python train.py --arch="swin" --horizontal_flip=true --inner_norm=false --residual_init="zero_last" --final_lr_fraction=0.1
Rows from expert 27 of block 7, named by matrix and row number. Rows with one number belong to one neuron. Each number is 500 + 50 x the weight over its row's rms, rounded and kept within 0 to 999. All counts start at 0. Numbers have three digits each. After the name is the row's rms in percent of the matrix's.
# up: expert up (model.blocks.7.mlp.up, 64x16x96), inputs 0-95
# down: expert down (model.blocks.7.mlp.down, 64x96x16, transposed), outputs 0-95
up.0 118:503497498531465444556540427447533472554528487491567423538537554492521458547456364478565424525570531631526601537401443487418454456433593530526473479429517535496452487396516525536543451530548481499495429501529503548512521442552408428525424545423454548491531498467537514524447535473504525458
down.0 104:591505506489428463478490503489483472408502472483467485380424592518592562410529474535537496463479521562482571491453557484476527569546524443493473445394509532493429572534505563569477483455503534558593496560593511504514495446531502402522460510444545483547503459474448438455446439423372534519
up.1 085:435431444548494466453497434578531587538564533520484585510483536424487503473567537490479496389498471461532506470592450461521474545533507494586417452433469548541495536493443461488542419395509570512547548455483414469461571467543621489434527464470475385530465510513510573540431453488554530445
down.1 095:546502427473450459447452511382507553479522574436497448464538550501408424496500485562490576512370516553609471495530514542584545489470434585523518513555486497457538416566485558481503551593478558565504457512518487571389528607495467519535453482411511485541541559526526485433466511482449477492
up.2 114:375506502472437481517447464463448494519495468405556465490484424410535561428545403482412498474429420488425483527503506503495527472578494442521427470476367489467484521537507535523534475480557548518564585576559568548497490545468589585512493460536447646552525539544525468486519517506470522484
down.2 112:678431440545534489538487514559526445472541453512516452595473572355487513512455484509448448518522527438487524526465492468475550534434432467529565448428519411529554536413419444435523441576445517550507475464493469527440518599503478484504562519517538522425493470449491538468447537550516487577
up.3 095:453471494436499539476481502434573457598468518542575503492505547508456473513488451479500456376496386568503463618529543437447574535420523469551578503488500444434482505471454468555519554463463581558484488452562435543538562418600461529515497526533516601558471457476507526467506515541506620566
down.3 101:503583434488484526550557478500414519484460618506512396526544526573518525497413523472462458554485548491468501519597452489491484486477509486519470467441514534575501598421482539509405477472539476494579429503483563490614416515477513453595444530533534506515545567524464520492371543488515365547
up.4 086:461596480480501508514488557478444515433396533526411568518589515533586546507539515507426486416463554476406568509596501525433460518524524568509488489532544491466443559576386439502473584475552429532448444505498489530368502528510507494448607505526502487514465539458420489489548488565457544437
down.4 097:508527403563482557449466484564493505547567553536588540570569473578530534563426531490449524558393510511545504557497443460502505542511530537485543541473532430571492500519496429503435456540519595521444520454564440537449538596542504515423381565513504458448444529433514442446490525598485404500
up.5 128:508545526485541554507603542441494473474500540470497418475510468428521425517483498503602554567553524524437567503472544493450557454425520501437481534465514432587485523551539466466474530489543449500518468494603570451524456444419430387483506388421535581559574539524515448587474541456411502446
down.5 106:507462449512499444357504504562532499432472509400502488494402456546494513431541591492453480466559535583508514487458547582576529439456511568465463492493499505566536511433472540499487533560533439464483520484572531519450453388459417478467543569366536514616465402485524537483482498494463537455
up.6 078:489547494521485487413468438542549457488502490567392477539485430470505535386491526502505541423425505429461498488497512518519609458517484463525529458495396488462466433513516501469562421488524524520583571609412476501541500476600471476503598632491421478511544531605525512592536515545519517526
down.6 099:509419508511506568549541410485492503481520468481505409452526510559451511531503491484506532508489573496556518481541396522484485498572470372597468587581542485571459480538419455575517556586485463571514534472542496547487539509517440490557418507558516574486564583535534428379535395470486506567
up.7 075:439507522518451543466378564510468436450597546484502484390533583534465534509486554483560545451443550434564473517586545518563421544559569472480504531488586398449495385548484500534519521490581482544450455561488522588551571508542537567439531486540542486491562573498530430485512493519475545454
down.7 083:475570475369522426538494500501438419473515488533495471510582438534457401475532521403515461456442406515497547470534532544506457441401519457427540505457467463489554489586382603557571457515521434449432398477558492504528515532500531505484433499507492407538454508493497449509469475412563470505
up.8 096:521374536492441583556586501495542521473454374535448486530541478547522426569498427459514511485436499437521413473483453494441500528474433572532470463541451497528527467526484499491530512528448465393509501456529538547475502597500437457464535458387479503513543589591461453457481394555419559551
down.8 108:445620533596533448441511513522589495516464528521459487506445535454550483516504507508492581544504417615509548482413507466527559539473486482470573487429524483447458541473539347599561553545466567498526478496469409577513431465505531571444515543597489463554465481511443515570508484513495587477
up.9 095:473488473537520472440489549524486532497556487463553436425428515494484516511439502566467533440466576467556457551463397572449557506558445490504365537471364439533495467440493590466435469454412495532494476470471561536474610589450543582496538486545497460462497526537572499438448523459550451428
down.9 091:508425571423489581509447449430424506447452501496574616590549483496474470575443556500517611581455507582481520550569527465458536460521516479555620493497542567528479485466521490538578458509421423503522413524426527552510538502507553487527557495460428538512520544508496459405535396508520499495
up.10 076:522531478495570431480565500426567564398455432549480488401463552455585558452567584471583532587460510441562569441503488524519526524499392533442431478418539557547481502414442559522453515433454494526473482535418556500492554459490517477522491542538529473445507493529485495536565456454622502545
down.10 085:531518499506439495455569425435474441524515590522469482553500480473401481520466543505456479489546390498440578442419505419560502569509558503536382446551571544495418519506522488488477521565427497473525481556521489594373577506477534548444587405513523521443427518515588439479511460510486481483
up.11 107:505471447533420440478534497445448429540569524475572491449418499468507500489487461476472480460604514553450556600547523534482480452421460477458532520552471420535478486536535495497438422434571495473503550554530508500501542532502487616635408545552490583473548488435530499587496632493566511549
down.11 099:533583411493469551565560453474511472404542508542456490429438557476434531463488543553464436567666503542530489463485492534502480502548538431548565494494464530583496554484413587492482466611470482532499465562481443518519455576483503476543562579480567579435535500569495623526495498492498519506
up.12 079:510429424595490494514473525528415623525518596554472516468424481469562477525530522518493516482422522537444532563579481417575524446579493536509461455520513378483559391538450503522517477440516414552510541519442479580569429546468584519475533600505491525545482551538549497487554473530577491462
down.12 104:490538639464525561496541485477540533520550529558564578522572468557423444564398505543407493486626509510482471512446467492584451503489471499513482487537562474510464563518535441536554519484559478462409482425544450537487536486588426478477482515520477486492532494355427408568476545482519431541
up.13 101:466560462510451452524532454446516481500528534541508431484483484503551530451559505478489418514571573494570468448530549499509524532380526491558517498426587495475536480442398432575454466565524467494427491470553521613535565375505516587460395557490472546523477428412585533524436512463445512547
down.13 091:577537470445436483496526541511464399467591580511461486466512508494550394493499542409463467435597439430436475598537506554417448501463513555508479494490496440604480498552542565506432541505604546566519529510530476544521520485460497549566551566416557475505493509466502555479454528433388444449
up.14 104:514512548533536576472473561504535534543472429478481506575567538518546453415481453587539527435539481519536515523503490435579532560453550594452497513565513510491482635542358453472469590561465476536423481413530484527453517431521514530505456499562549502431550539566455523435529396589508480478
down.14 111:531585499571537506443484542416480498571473536517480532465493511533419533492537417521479408472467405460605556554605533416502518464554493549438597469562514517429460497522507433398521581528514518459533476478437455520583472457507463475537471469541512440532473504507549511536450444515654538567
up.15 136:518590471500518529510524508510499501484562503463516480413482519541475490519523449517584522571526581571531516509545479525406500498451561486454547499447528512548386516481594482520477565557535421436579442515546551451511547385511532380581370437438456420559518482431462548559469505453466464470
down.15 109:454491528505536487482423476456478483540467550389538482497513507421513548414531511457486509458537399487432485477507506585478468531541563426536503479441452578586440537581418542447509535436489518513456533533551553587440603436373517518551448437440580513481538436492522498570472563447466474425