config.toml
dataset = "aerial photos of the United States (SatlasPretrain)"
color_jitter = 0.4
norm_position = "pre"
mlp_ratio = 4
fused_qkv = true
num_experts = 64
moe_every = 2
patch_size = [2, 2]
projector_out = 128
learning_rate = 0.0029
momentum = 0.85
nesterov = true
ema_decay = 0.999
batch_size = 128
final_lr_fraction = 0.1
Rows from block 3 of a small self-supervised image encoder, named by matrix and row number. Rows with one number within an expert belong to one neuron, the router's apart. Each number is 500 + 40 x the weight over its row's rms, rounded and kept within 0 to 999. All counts start at 0. Numbers have three digits each.
After each expert's rows are labels from the 100 images, of 14976, where the router gives the expert most weight on average: "top examples" is what is common among them; "lies over" is the class under the peak. Only what is clearly more common there than usual is listed. The data: aerial photos of the United States (SatlasPretrain).
# router: router (model.blocks.3.mlp.router.weight, 64x48, trained with AdamW), inputs 0-47
# up: expert up (model.blocks.3.mlp.up, 64x16x48), inputs 0-47
# down: expert down (model.blocks.3.mlp.down, 64x48x16, transposed), outputs 0-47

# expert 59
router.59:517517474496555496487501545477577509429434525545474571470533499547495526555518434451529453510492538528495430532430470551553444481530516517447523
up.0:489548460454472466496495472543468533513516462509549516491508549513538513517518395508532509502504498590452592515533524486586477568439501487565477
down.0:514478465523552470492498504517507471587419585509541542488534489513526440431451488518502517474510509522498552529435528559482445447570452474526552
up.1:446513499457574510573451513543556478472451547491450460520474520532580475513548438470550478518477470495524544563482497455537440482470507548522435
down.1:570494486499453526466564558439453558542455490515484447430479495485510515517513556601514494457471475575467497437468471557477503532511463536509500
up.2:486463464459442491501500522579442545458550445457394482491429490474539529463533481517459554486503456497535509422507530459523547528508555490472527
down.2:530540508491594557501531565441553493525415533536448417538548488471495567481530522550524475558453531509519477523515459492523507486561490477501467
up.3:539557477459466489511498483503475468445515551445525576511496509553467491528454482455533554457474511570434507464480525526584514547454436444556524
down.3:475453401507549435504431473508448425531527491417534490506526518472488479501468497470508504435501472534543505464437569545454469554475517520512541
up.4:482477563514496539543528458493483504507473453462539470569519444538511479508441501569433515430550568426489510543465462485571511466500493437548486
down.4:497455492498488526491461472525510483498530485528567457540462527540471478506502470571524566383518468500448542484462433453430431570485517480495533
up.5:486546523541498498472481487531505480504542393484570470409488557525498524560489438507502462565542434513489492460489548494423512465485565503546496
down.5:520476495494514554506488551528541527557452495414471558538429451453451476499400468487490473571477507426495488528507541551480495488483463438503464
top examples: crop field
lies over: crop field

# expert 62
router.62:530517510444501495543470435551515522533528578423505461440555525564522437481469569577530478484486513502501500450533536504569507451492512511500434
up.0:530557472467493428463465447503519527505493524536475488495478583442476538509570528525492509471523488511480514589451594475428498491522459478512416
down.0:528504489479486473608520485435479534558528565534553532533498450521475508488429467536509494454558451510493519467514433499604482506536496473457462
up.1:510496452510493488503505508478545507494531424513508411547559506516549445545463438492474478541494431458462521513513459430491469560401564502468486
down.1:482502493471531584457438551487564578517505487456500419451503489532495549538503437525487459476460571544478477434504537496553553524516476496556496
up.2:538480485440520497540555560518489470457536538446435534498519468553498455443486536567527517465516486467441508444591504541539469448460443456516510
down.2:550508427473470500499496443510471515510402472481497463494526520496403531500516479478501539559564485498520547482562516496446548529408576502467503
up.3:434508552487469454476520500479534365479555467508504550569498475525482512546500492522492539502470405498466476497548507490473530584484449508481460
down.3:557578486508435503571486531508472478522511482435516468506489410504529496504425493466521503477510485455468493504483416504527479616522476476447545
up.4:498470491461509480468465446483464534465499587467465484488579487568435481481456569541564534466523495483521528519581491431555469487490504520555455
down.4:470517489454502506483492452514544419522494508525496438421567496534450478503549507529505558504526483520556545469517464439483546546488553487616539
up.5:465417498475534546442516490466433507487559502507539488519454519532558491504518513481455469496498481621504483431514487504488525533455548495441592
down.5:534489560475454456488483511532547509494481410511561495535508515530525599551527574565542451458442515454509481554460510480518528465478546533478460
top examples: building
lies over: building

# expert 46
router.46:479498443502511451441450489500578547487522535502506556482514494436565592505423462486489475511512467440537518571469493497544447487501457533440464
up.0:417498457463541478557578570545503468526513490478494505440538495540474477496515548512510459582470465473457470472445524446512437480515514539490585
down.0:514487499484558420481477572470480555470459492527467504495402523478497536450404466498474555517532499451461576554517470496467541502443520473513471
up.1:501512480498414573529471565526504520522492535512474479468543524558465533512469463436577479482520443512471507481517456551551403461463555484554494
down.1:476457556462539451510518420468535471419490452533485490442413498463510486487544515539544540505503425501468508461479482513517523478601512526516561
up.2:457506501487513534525468500530483504475472496586526488536407603503508465509526506471379525450448532517471537467500557499501476574539487478503525
down.2:481498482438522483525486558584522543461553501488588481576555474490482531538466556531513454560463516453472484530508428500474490456461438535506464
up.3:570456519485479397499452502536469467506459529438436472478531493517453460550512521537469509550457563490503513520578533511494521538553513555572474
down.3:503535551547537447498528571505527516466489509535462520478501542530464534442503517435418438480425523431508581571546497556480516523512499501462490
up.4:485544546507456527487449470507506397484520491490490445483467521523555455441567533536500529515423528519452537469523433491552482586545519526483547
down.4:530462464543554457487567608490517548459497492533511485481492579578477504435457471514475568469529494482474528537462522479444505575474500474471522
up.5:558502494549572512558488590543482532508492467530498501551441539481498522467513511513483516465482473538484397570449543438489480496497552467514425
down.5:419485511481477472517553550552502488442546513446498510516492456517541549483458493553506442533517511508490490490550471505512597376455477526550525
top examples: crop field
lies over: crop field

# expert 34
router.34:548444463434519536468564534518537554450468450584464480494449475539541477486509492530552450545544554557484562501524517513532453442475504451503488
up.0:507539515380503479534492564556486497438511535507498466456463431517492501535495505512483494463442459540501486412489514563554538507436505514577499
down.0:550540522554487514570498486504506472603535460512478535493459556529532494472477514528523456500546454497430458494483510529450440449477485431437424
up.1:482446544543488519483511449424505555479560473494563520507561489454446455485473575485440557552480481520515509440551464441513550514507554528473536
down.1:452508418579541485446524512501511493505510483450539522506501475535520534492519482428546513502389531411515469527461533487452506561463552472463474
up.2:481480494514513463479514480495552485482516483529492463464514495524445464429577467577476536451478428497479442530416578490498507550491524577517427
down.2:558522497467486497490599459567472482521476541545536518443443491568517571442509492495550537469469474497526556491569444469502474501466493475507580
up.3:449480504522502509533576503507558467490482521511435521454474523470483438534535468542518430565517447520508491568551541463524500464471484542523382
down.3:484485368463524529570540425520486544494500560547498468486511499530468435456532440491499546502496512532484441518542514464535535561484507475545538
up.4:567463451496474522525461527494457486599493559594518444533478458477515448556508490496442499448486525509524504549485496534539480438499476449433544
down.4:433477471477557484482573536510553458462509488480505504488522457485515524536537486494488463546510494452595512487520515526457541487560555407496394
up.5:509449434552498511509465526463479525546479387489442448548499485478505528490468542479431500578536495495511505508535470514499513534606561506454520
down.5:553488503519545425448521481572518493464536481583541528414486451533414501492482482530450492563508486485439521540496533562466513495480544509536541
top examples: crop field
lies over: crop field

# expert 40
router.40:456453439545462498430555528515540520472564510526523478465427425466465548479514473486553450480546566554451472463545471465503477496507476519447462
up.0:439578493449539537496456568533389499460460537485460474538541530504465486463510427525537452530540491506512515533484550525513518457557478537450476
down.0:543539513458489523517564497443494492543465556436509478483477489448558524503490463447449521544484488503421489440549475407519501513541472429517429
up.1:439442455470556483515528472528500589558446483534502508566487554530504525530465494476479514459470483545400524511461463553542568452539494496487469
down.1:485567509514450571494475523553539528520578535519522493539522519473459481548578519524472425482512432472495520562512539406487469516500503552506560
up.2:490473537503499472498506535505540502524497558570457559501505528554499414490527485487490534547472480525553481437399559431483542473585490470452500
down.2:495478507483469480473553478487515498489575476477438508500479571507598444507492488546478526492490505459486569478431477528455484508402418525432480
up.3:483530469496525495609533534457502463490495484447447448473568422457589478410522506470558505513463457490489523483534486528467442514476493486536493
down.3:442489489470535507501542523487457523520518559474466463556532466493466424495559472429489536421411487499525551481509454487591562470493507528533523
up.4:537488491570446496514413487508535565473501543458537452490511505522426489527560528525446561532504555518484508466546599447469516545464516511492541
down.4:529434473444498460464514445507418546536517446473528533524522504488468429470519518462560508514582477550488517476551516533453443472555538473427489
up.5:457490481466542474562493606527572490493525533488450526524418508410473466462502436485476459510508472507467501488471506425543450449539531486474490
down.5:510555552528467474494478452532542523537483482498388524509413511504534473475412516491510433501480440487451525528542499478463464479455409486504483
top examples: crop field
lies over: crop field

# expert 5
router.5:537497444493449509540494502497537518418515491538531471490478545441532585559450474498541499545537567540408477484444495478507469477410509486486471
up.0:513507510532478566488449422505547506552512460492535473489534522532583587549519531426548455470463494472515473459518417510510447445510552487499488
down.0:524478525460499518465550442515476561412568526533482487504535498462487558552493535534414456495543515572528594501502480441509556485484491466483485
up.1:531514484508480474539497480487440492506522524556509478571549505466470438517485491588526583447570426468466521524489460441492498531410443489517495
down.1:496486547520497465442507537457520485489560441539538515484456472564466471553498525421492534524524527553562442486593475514488548517474422466460537
up.2:476584491486509494498499529503476488404606575490489499480564487561462513450548437491493511479492481487595511531466530479514524509512535559473461
down.2:428537511508491504506487493589491525589380502454514470495545478526505453512545499503509443522490507508511460421486511611498546517503508483518496
up.3:489502485523517472468482515528558474517553402475571486409570485467542539468491481423497497508552529533467452458480435477502514433487488495563525
down.3:553477583461518520477463503434480531525552475518544467584557507456454440574464510468479510466474495464526521544599496502435537514500497490485470
up.4:510486475450484467437542473451480560511529528508461460545495507432460530549543527427497521476520493488499465462510582540606483438447503493474445
down.4:484477554574573498495477506510432480514446507502536519592439507476458532455441580506529489462441479529475481518511543431473549528533463468502538
up.5:491512451543440450465481477510528462419479538507487526457566454536461510517479518456500528554529520504576552441541511455478527437502455559480579
down.5:503454506480462515387508525514538531610457471494505499542527502512491523496548508509433457486556461479501571567550551532528469566496471538505491
top examples: crop field
lies over: crop field

# expert 37
router.37:566510511565448543461496543398456526492517478444431445561544535448512505464452470535538492536539475475509529472534454477541493446520508451513533
up.0:532422543459534463485469465499467527501516543499481481468462548460465436557440547578531523505577514490463504450544576440514439495536507508535490
down.0:469454534545524495490495524509586515476519476508464451583484455455522497431528513456465413451467480496493480490508467504506478427517441453398516
up.1:490468465483471521592476548560536509445438442449499494495489477538532487449458496515499546493536456479498468514451451560446388488507545543494474
down.1:497448542501461478446482499559466524471563602488470540533513486555513474532424512452492462439581503551532499551515491433514463504507452546485490
up.2:497578538505495499518519543496531475466588508490497551540448459463565479545381491542448483553525501482539480507560442507509466493453551535486516
down.2:447497484533514419571473487518482453526539519461482428408454481511508482484482450444500508512554529438500468590468514526541456541501526532458454
up.3:462480478475476458486524473531496503431492484472382546501525548531466491530510541555513456518484486544474491473455559451499439547549472548601474
down.3:530521528493484479468515554461516614562511471482556433577434515506501492491462569520478457446484472531498463558577504509513521529544460489539479
up.4:498507525494478457601561511405460514467517506554436540568484495477474514488400492513481514465523478526450510548516479414519476549510526522468512
down.4:457521510459512470539467542518537496511493496424468520432462490511515529466579503496568451487525436535519471545469519520555469464468420456397506
up.5:437450530544499546526448604520480492590518463523430528508485558478543487427498510511499486484492512471536526554418482516514514556469536474483546
down.5:561550507514474575501436509524525509409534532455497459509582449571532508487514441490516484461502457489501497423516455512508498500465559526563445
top examples: crop field
lies over: crop field

# expert 35
router.35:544529543551533533540459441493472480436507466471545481544480448460477548485485416474481513447508529478541539512432472526425454475549495570455464
up.0:603487486536471506445465525535448487508482457523481453498567606573550543481494483484471468472489451525494478483462511465443496463427491482541541
down.0:472495564484573528456487483473489553516491496527474572418455504423562502501478557569447512486482465508477465438460428504457531477497486441522528
up.1:484451492516490501553504524580531446520494517456398511503436550459532545456558477507515573525514517477508516525530569452546522415477496483495446
down.1:587507502446467570520527522481488562461540526504537433486472465525483503454527455516528500551555557588459530437453458453466545467478492532509498
up.2:503444462564529468465441531580523494495408475499462463495543512529464530520537495553529573559529551442463533470496518536489526536470435460525531
down.2:531533489531576551518515534408453511495534508540506519512519501496600453513461478548511570466501498523475513523483415523546582531480531571486497
up.3:509529479518509473500514570555458575504478570520456513463500473494411493478452563508571459533529505507482555583445528428537497514532503506554486
down.3:575540491532402508465509470452505503523517587426453496533513436497498482462535433495493545500472521497544450474484568535455482446440508519520469
up.4:468508492492500439463527411455476474521454566484486532584542517445493527570529510539464534523451481453555541493521504446476516523483525577562461
down.4:491542524481459528471524512568414501429486496440554541455494553492465556556449537484483467516500430495552484518552487464537557532525505495545573
up.5:543594469415444512536492469537489510486534576457511494477495502552503522484448432537570565493456517487485507505480548497536544532491458417469484
down.5:435471458452467464563533540445595487495480547518481489479492490475475529476458488497561554489508471450487498448495472579500518515443530536503608
top examples: crop field
lies over: crop field

# expert 2
router.2:542438486486509533465454541490429479587499498512485615507489473469448496502541506522468532524503454565574450498560515538464521535487511440507456
up.0:520487509552471473496475471502547505505491458488494488464588501479506558473540500506477512605463510497440539526560417465448508535578495509419558
down.0:496476568445521470460452480461400479475502464480457523492503489560469495478513515481451570433469460559427503501486556412531483536547505504518470
up.1:528429476471474511420517505481500512542596522467440510528513572512495425474467521541535481492445497445484449561414512456518487444487505480509464
down.1:535525497508448535531530505489512520378507447507492408445524483473519508564519423542534455455452484543483516480520452483481538467579498482460481
up.2:461537431418504490441510544538457464532455501515508529544526540516474524560505549523548454443483492483439498523534617504427465508487491483466499
down.2:581532503554435460491428461536505526466543518522467501524447514494521494417501459619497530515429496499508506505528483525510485435517439516444504
up.3:474486495489578519518409480568559515467512417531538494482431519546538472518432502500461433535519555517481518453511487531442518565492518493474549
down.3:570439456524436473466492534515490510440490521498483447473499533524549490448531480494502449538445483500501503446387459570542518490475443495568537
up.4:415465482493493436564443525467432503543562597496496531515535516496524486480439514441429504499504486464471561502511577465522508555485494528517508
down.4:509494552407494504437466490524529520451527493535510526551485426500501532559458441489573517444535537449497559578523504492443448486530474539526480
up.5:528537502478514405544528491494428487525493540438491508417512459516476437532615503463477460552497445488463441457532488513466549514502490484466503
down.5:481496466528489504457432543565462441455497486469492502540486519524488490560479466529448565513531375505504543568517542446486490577498453496530509
top examples: crop field
lies over: crop field

# expert 39
router.39:506453477500456459529501576459449542454464418460489563461443496535522522462476542474511448496502548438419532500545498504552483469468455482561476
up.0:453542500508479521533552481516544508443583513394537535474553487514464519505503548496551525439528476464468536519545455446541457438473457488489435
down.0:454494495465556553537512508559541515536565455559429559447498490548493430506476510525435483475446501543453534528538524560500537547502493537544554
up.1:474507476532507515459416577517480485484605527513481505497547545508479509522424440476471551502490524494506556530494532378516478490489556504453478
down.1:500495535483454485541551468509556454475542585525529541485473449561525492481495518465483504471542513580475536524510447534556437500510426516403467
up.2:592485536499518546494551546524500521508567564478510555614463509483528516478489517484505450426519500468481493478513470492550434416501470486554487
down.2:426475420475461478490498551528552498561621456524493532504476546505568508488506481484514446500495519499463513578537528480543549524467560497544479
up.3:448537507460517467449511512534530562548449530500509497454481515539450471547501436445524554469501459420559578553501461505414508528483508507557505
down.3:551480489515533482499523402510487543504483472543532456467489511500548632482582485516482527485545497471430524479495531534513440452527521510501426
up.4:505521483502508487463574509550508417463421474521463472476531539498506479454499487548546469519508467550548533502546444451445559482517468472456392
down.4:540517471427557457462522470421473508535439521473476520453521574524425485453522538455460557516509524425513468483439502503479513508457489579504525
up.5:498418530539495535428519471413499512497557527577548517552448555473500442559440497455469502419484486533494493512433530528517468465499496505510485
down.5:463457517498500436462426503481507517507594513522561536497494504436552589513538423504551431518508497463471499575516495511483535514481541438494463
top examples: crop field
lies over: crop field

# expert 58
router.58:488474472565477546434577500549480467502484488554533585524550499488528505463526538501485537440438552432519483562493493428511470514526454532492560
up.0:465433488427469524512496580523428481499531513566508513463480534474591473538445546524530466512473465516448539538555522552478547489462560538519508
down.0:470492562528544492460446510557507464478530510395501459543481505447494497517489507517455445427532516509488549530494431459531499559532415450470548
up.1:484528484537479472461449587567464515501471422483532475451572523495520551531543450452542508544496503440459509585461516543456455486505536477462513
down.1:530493501501480568493454505446439544485516510545509548560576470492597505443496500487584463510496447536490479551480443532490559470506443483555487
up.2:447513516485517532579504507521466483478549424518466465487516510505455505486475405413600508501511564504477586532514508486514481531530557544535491
down.2:501647524516527545504512490470541504484505553489531503516505480502569517535489577534453491518525450452489467566561510556507513442465481468484440
up.3:518512546408482481409499494490472517469494506513491560534565472490517461546476539473462509469481408531472524499547539453481488578451467425518453
down.3:418520579508501461506465473492458497431581469557514462522506531505468512443482491449497482559483457450515476470471509518482568570549481554548553
up.4:539534504547526458523551507483515475479462479469511527491543464550556548480438514524498564472479443478470468401507520429524499519512457530598427
down.4:500545503432534507558564488547450510474509466471491449472484494504410554561479511459485569463491493513483514501458515480474431536452534615495514
up.5:482511532500479507452476568482523505483465526537442463486531482508512519442521431548521469521432539523488464528470549476438551497510512616456592
down.5:447424483447413561500488439502536496445490443477462515515509446477514504472415495545539467432536439520526504508534512492499542456497502527575468
top examples: crop field
lies over: crop field

# expert 11
router.11:571543437514544542531510478545600553451542517530497534509505464548554501477454516455461524513532496560547438483458484532456497428530499496528551
up.0:554549504504526537490592504409511457537441545523505473582422455502565480461498484535473523454481500498463508514528501552535423459505456496479492
down.0:517506544605436458476458446511482472516481483436536472490547546491467491482451588496485461558483522555512444452570487521541498557546498469495496
up.1:483449544491568473509508450507502441520508534512537475529474417496483466489534572471517534439400547530462508463551465559445534484567483508540494
down.1:494467448529532512536499558528527477554509457436531504510548468481423515470512463500570464457546616490509537507534459555573450514480527485536519
up.2:484577501544471489473423513538484521511620486490512489501518408461541503522549469495481459504455478466517470498483538479531524486507531605478565
down.2:444503560467525535482542428526552556498530446522565557483525541490506502536539416556489451567462532480529479503508492504535516478416462542453495
up.3:509496469538428496544538482500575425531467473446515484476519578469482530488585553478545594541481450530517453474498498535494475495510434471525531
down.3:517464524501481524495554453560455449522460497474550516501444501530429435506435595600524477511519539496523533532523462496540496470444497448506455
up.4:504553539516487531433506502505487504487472466558563530529450538466515475571440438485470580475483529461522404449517520531564458467506536468552491
down.4:464463538543521528475401475539482506429514489522514523519491507436465494464449516507429553530458492573527417487545501487541513503528504523409550
up.5:559418478478517533495496499422500548475497562503493529557452428510464474548450504500420515477535467503512466512521529567480467461491566458420472
down.5:553472526527567579521436516471554482526494544440461429425488448441468565562489508523495522517467525492512489433515534533477532497494466460466547
top examples: crop field
lies over: crop field

# expert 55
router.55:545461439429529452542515528490426502458542567572494482538524461467497444473511545513487450466480467564581501552527534530480457469494473529458515
up.0:483451423495520555501477536470498494600492580455479509540512438484434463542480488509521483548457495525561448499493461522507435446542474476505570
down.0:533453498477550554493484503456537520522556504539573458517496513429479495508457433509547500491532540512513389462578533494467482506500545567542554
up.1:481471564568475524473485458405530515478467424480500499482569491446519509503494424483526516515558535532428497459453511499471542503448554459436491
down.1:500571459436500443490597486536441543532523423525568520505558555506473581498519522480456449532491488515509472495492477484512512491547486485471418
up.2:553462429479512540425423538544429542538542474549515468504513494520518471510508534447464441513490572472487463515448486569526468495465463516482569
down.2:493496486520457474475464502471552467575543471484554466542497507463484509542500564389553500457513507567483448437486437496511515542555509554545545
up.3:469536512478530510466521519486519466455482499435474536557437566513476488544524448473509528528533433507527519519500542406567561475460481468473397
down.3:409529506445494479486526511522545458478582505553485498503437466612529472502467425566443496471496467522523529498489526456502515455538508484437523
up.4:529500560490567484444479492502493535469451545581534414524425537456533537401516443498486458503464496477514439475510492461489555490512505485472549
down.4:482523490502522493429548437445460431545564514484551486522624484520558500524550555531487509532545464509479536468491454462482520543505526495554531
up.5:537468514404497489489512486497537503517484471468526502531499563471507495472574547465499378412500512463523555473481559542459528460558486519476455
down.5:435504607495496532462474469444533558508476517462478534492517523529494454462506512508476435452499530420490511472475487403458537566520575525492502
top examples: crop field
lies over: crop field

# expert 33
router.33:553481507453479473534544540546559511479485464485513465491490540553498601461435477536454421497569478471442451480492525492476487466484439431542501
up.0:452445538502505510506485459568468486503567467517530480493514424453480490400499497484478563467449520457488507507512443547421519541448479583472480
down.0:482561402494525491492453553479496465513489456438563499553528471452440515482530510559463557492535442594503426534526522447468496496509506519489497
up.1:494539506552458456501500512517526516485502361540484514473507567450461511487522428494469516528546492478512501549470521504412471542504460422499563
down.1:475485459475564509544475520450452549544501456495496446526482468437567480515450527479522475500524534494482495574523477375569507523483469488426507
up.2:449439449491533515506512555539501425455451482519540450447478557546473456577458500524454531474473516486559498502511556475492441469492502446443565
down.2:510559590510557507536527550411501515439537514483525490534475535460560421549535433453506493507474542526491552545497485524556472530545520496542507
up.3:500538540525459435460541469524506493482480357473544504542547451461544527515512476562534533523524465437477453534546575503476499481472483520514514
down.3:544454464529479539505499507506482505518494438537462481475456473530485494506465560499546503533491462498423546583489546406481487439556575424524464
up.4:529467518463518532517534523534482433436569461438442523459515528460591460534470460559471469529458425504515444532478487456540487546516512545523522
down.4:517503497527554576492537443530518476556482556468513441536536486524508534490510511542565489432432524522417582478509530429491468510519520451546465
up.5:595490428454448502421533549535466487475491517542469558510471527496446533487460533533516475543486513557515502475475504521493517463500474514438618
down.5:449482482507520489484463457455472488493494521496516438543515474444557491536526416465425487521428533528552456498482565542457496480526590537426514
top examples: crop field
lies over: crop field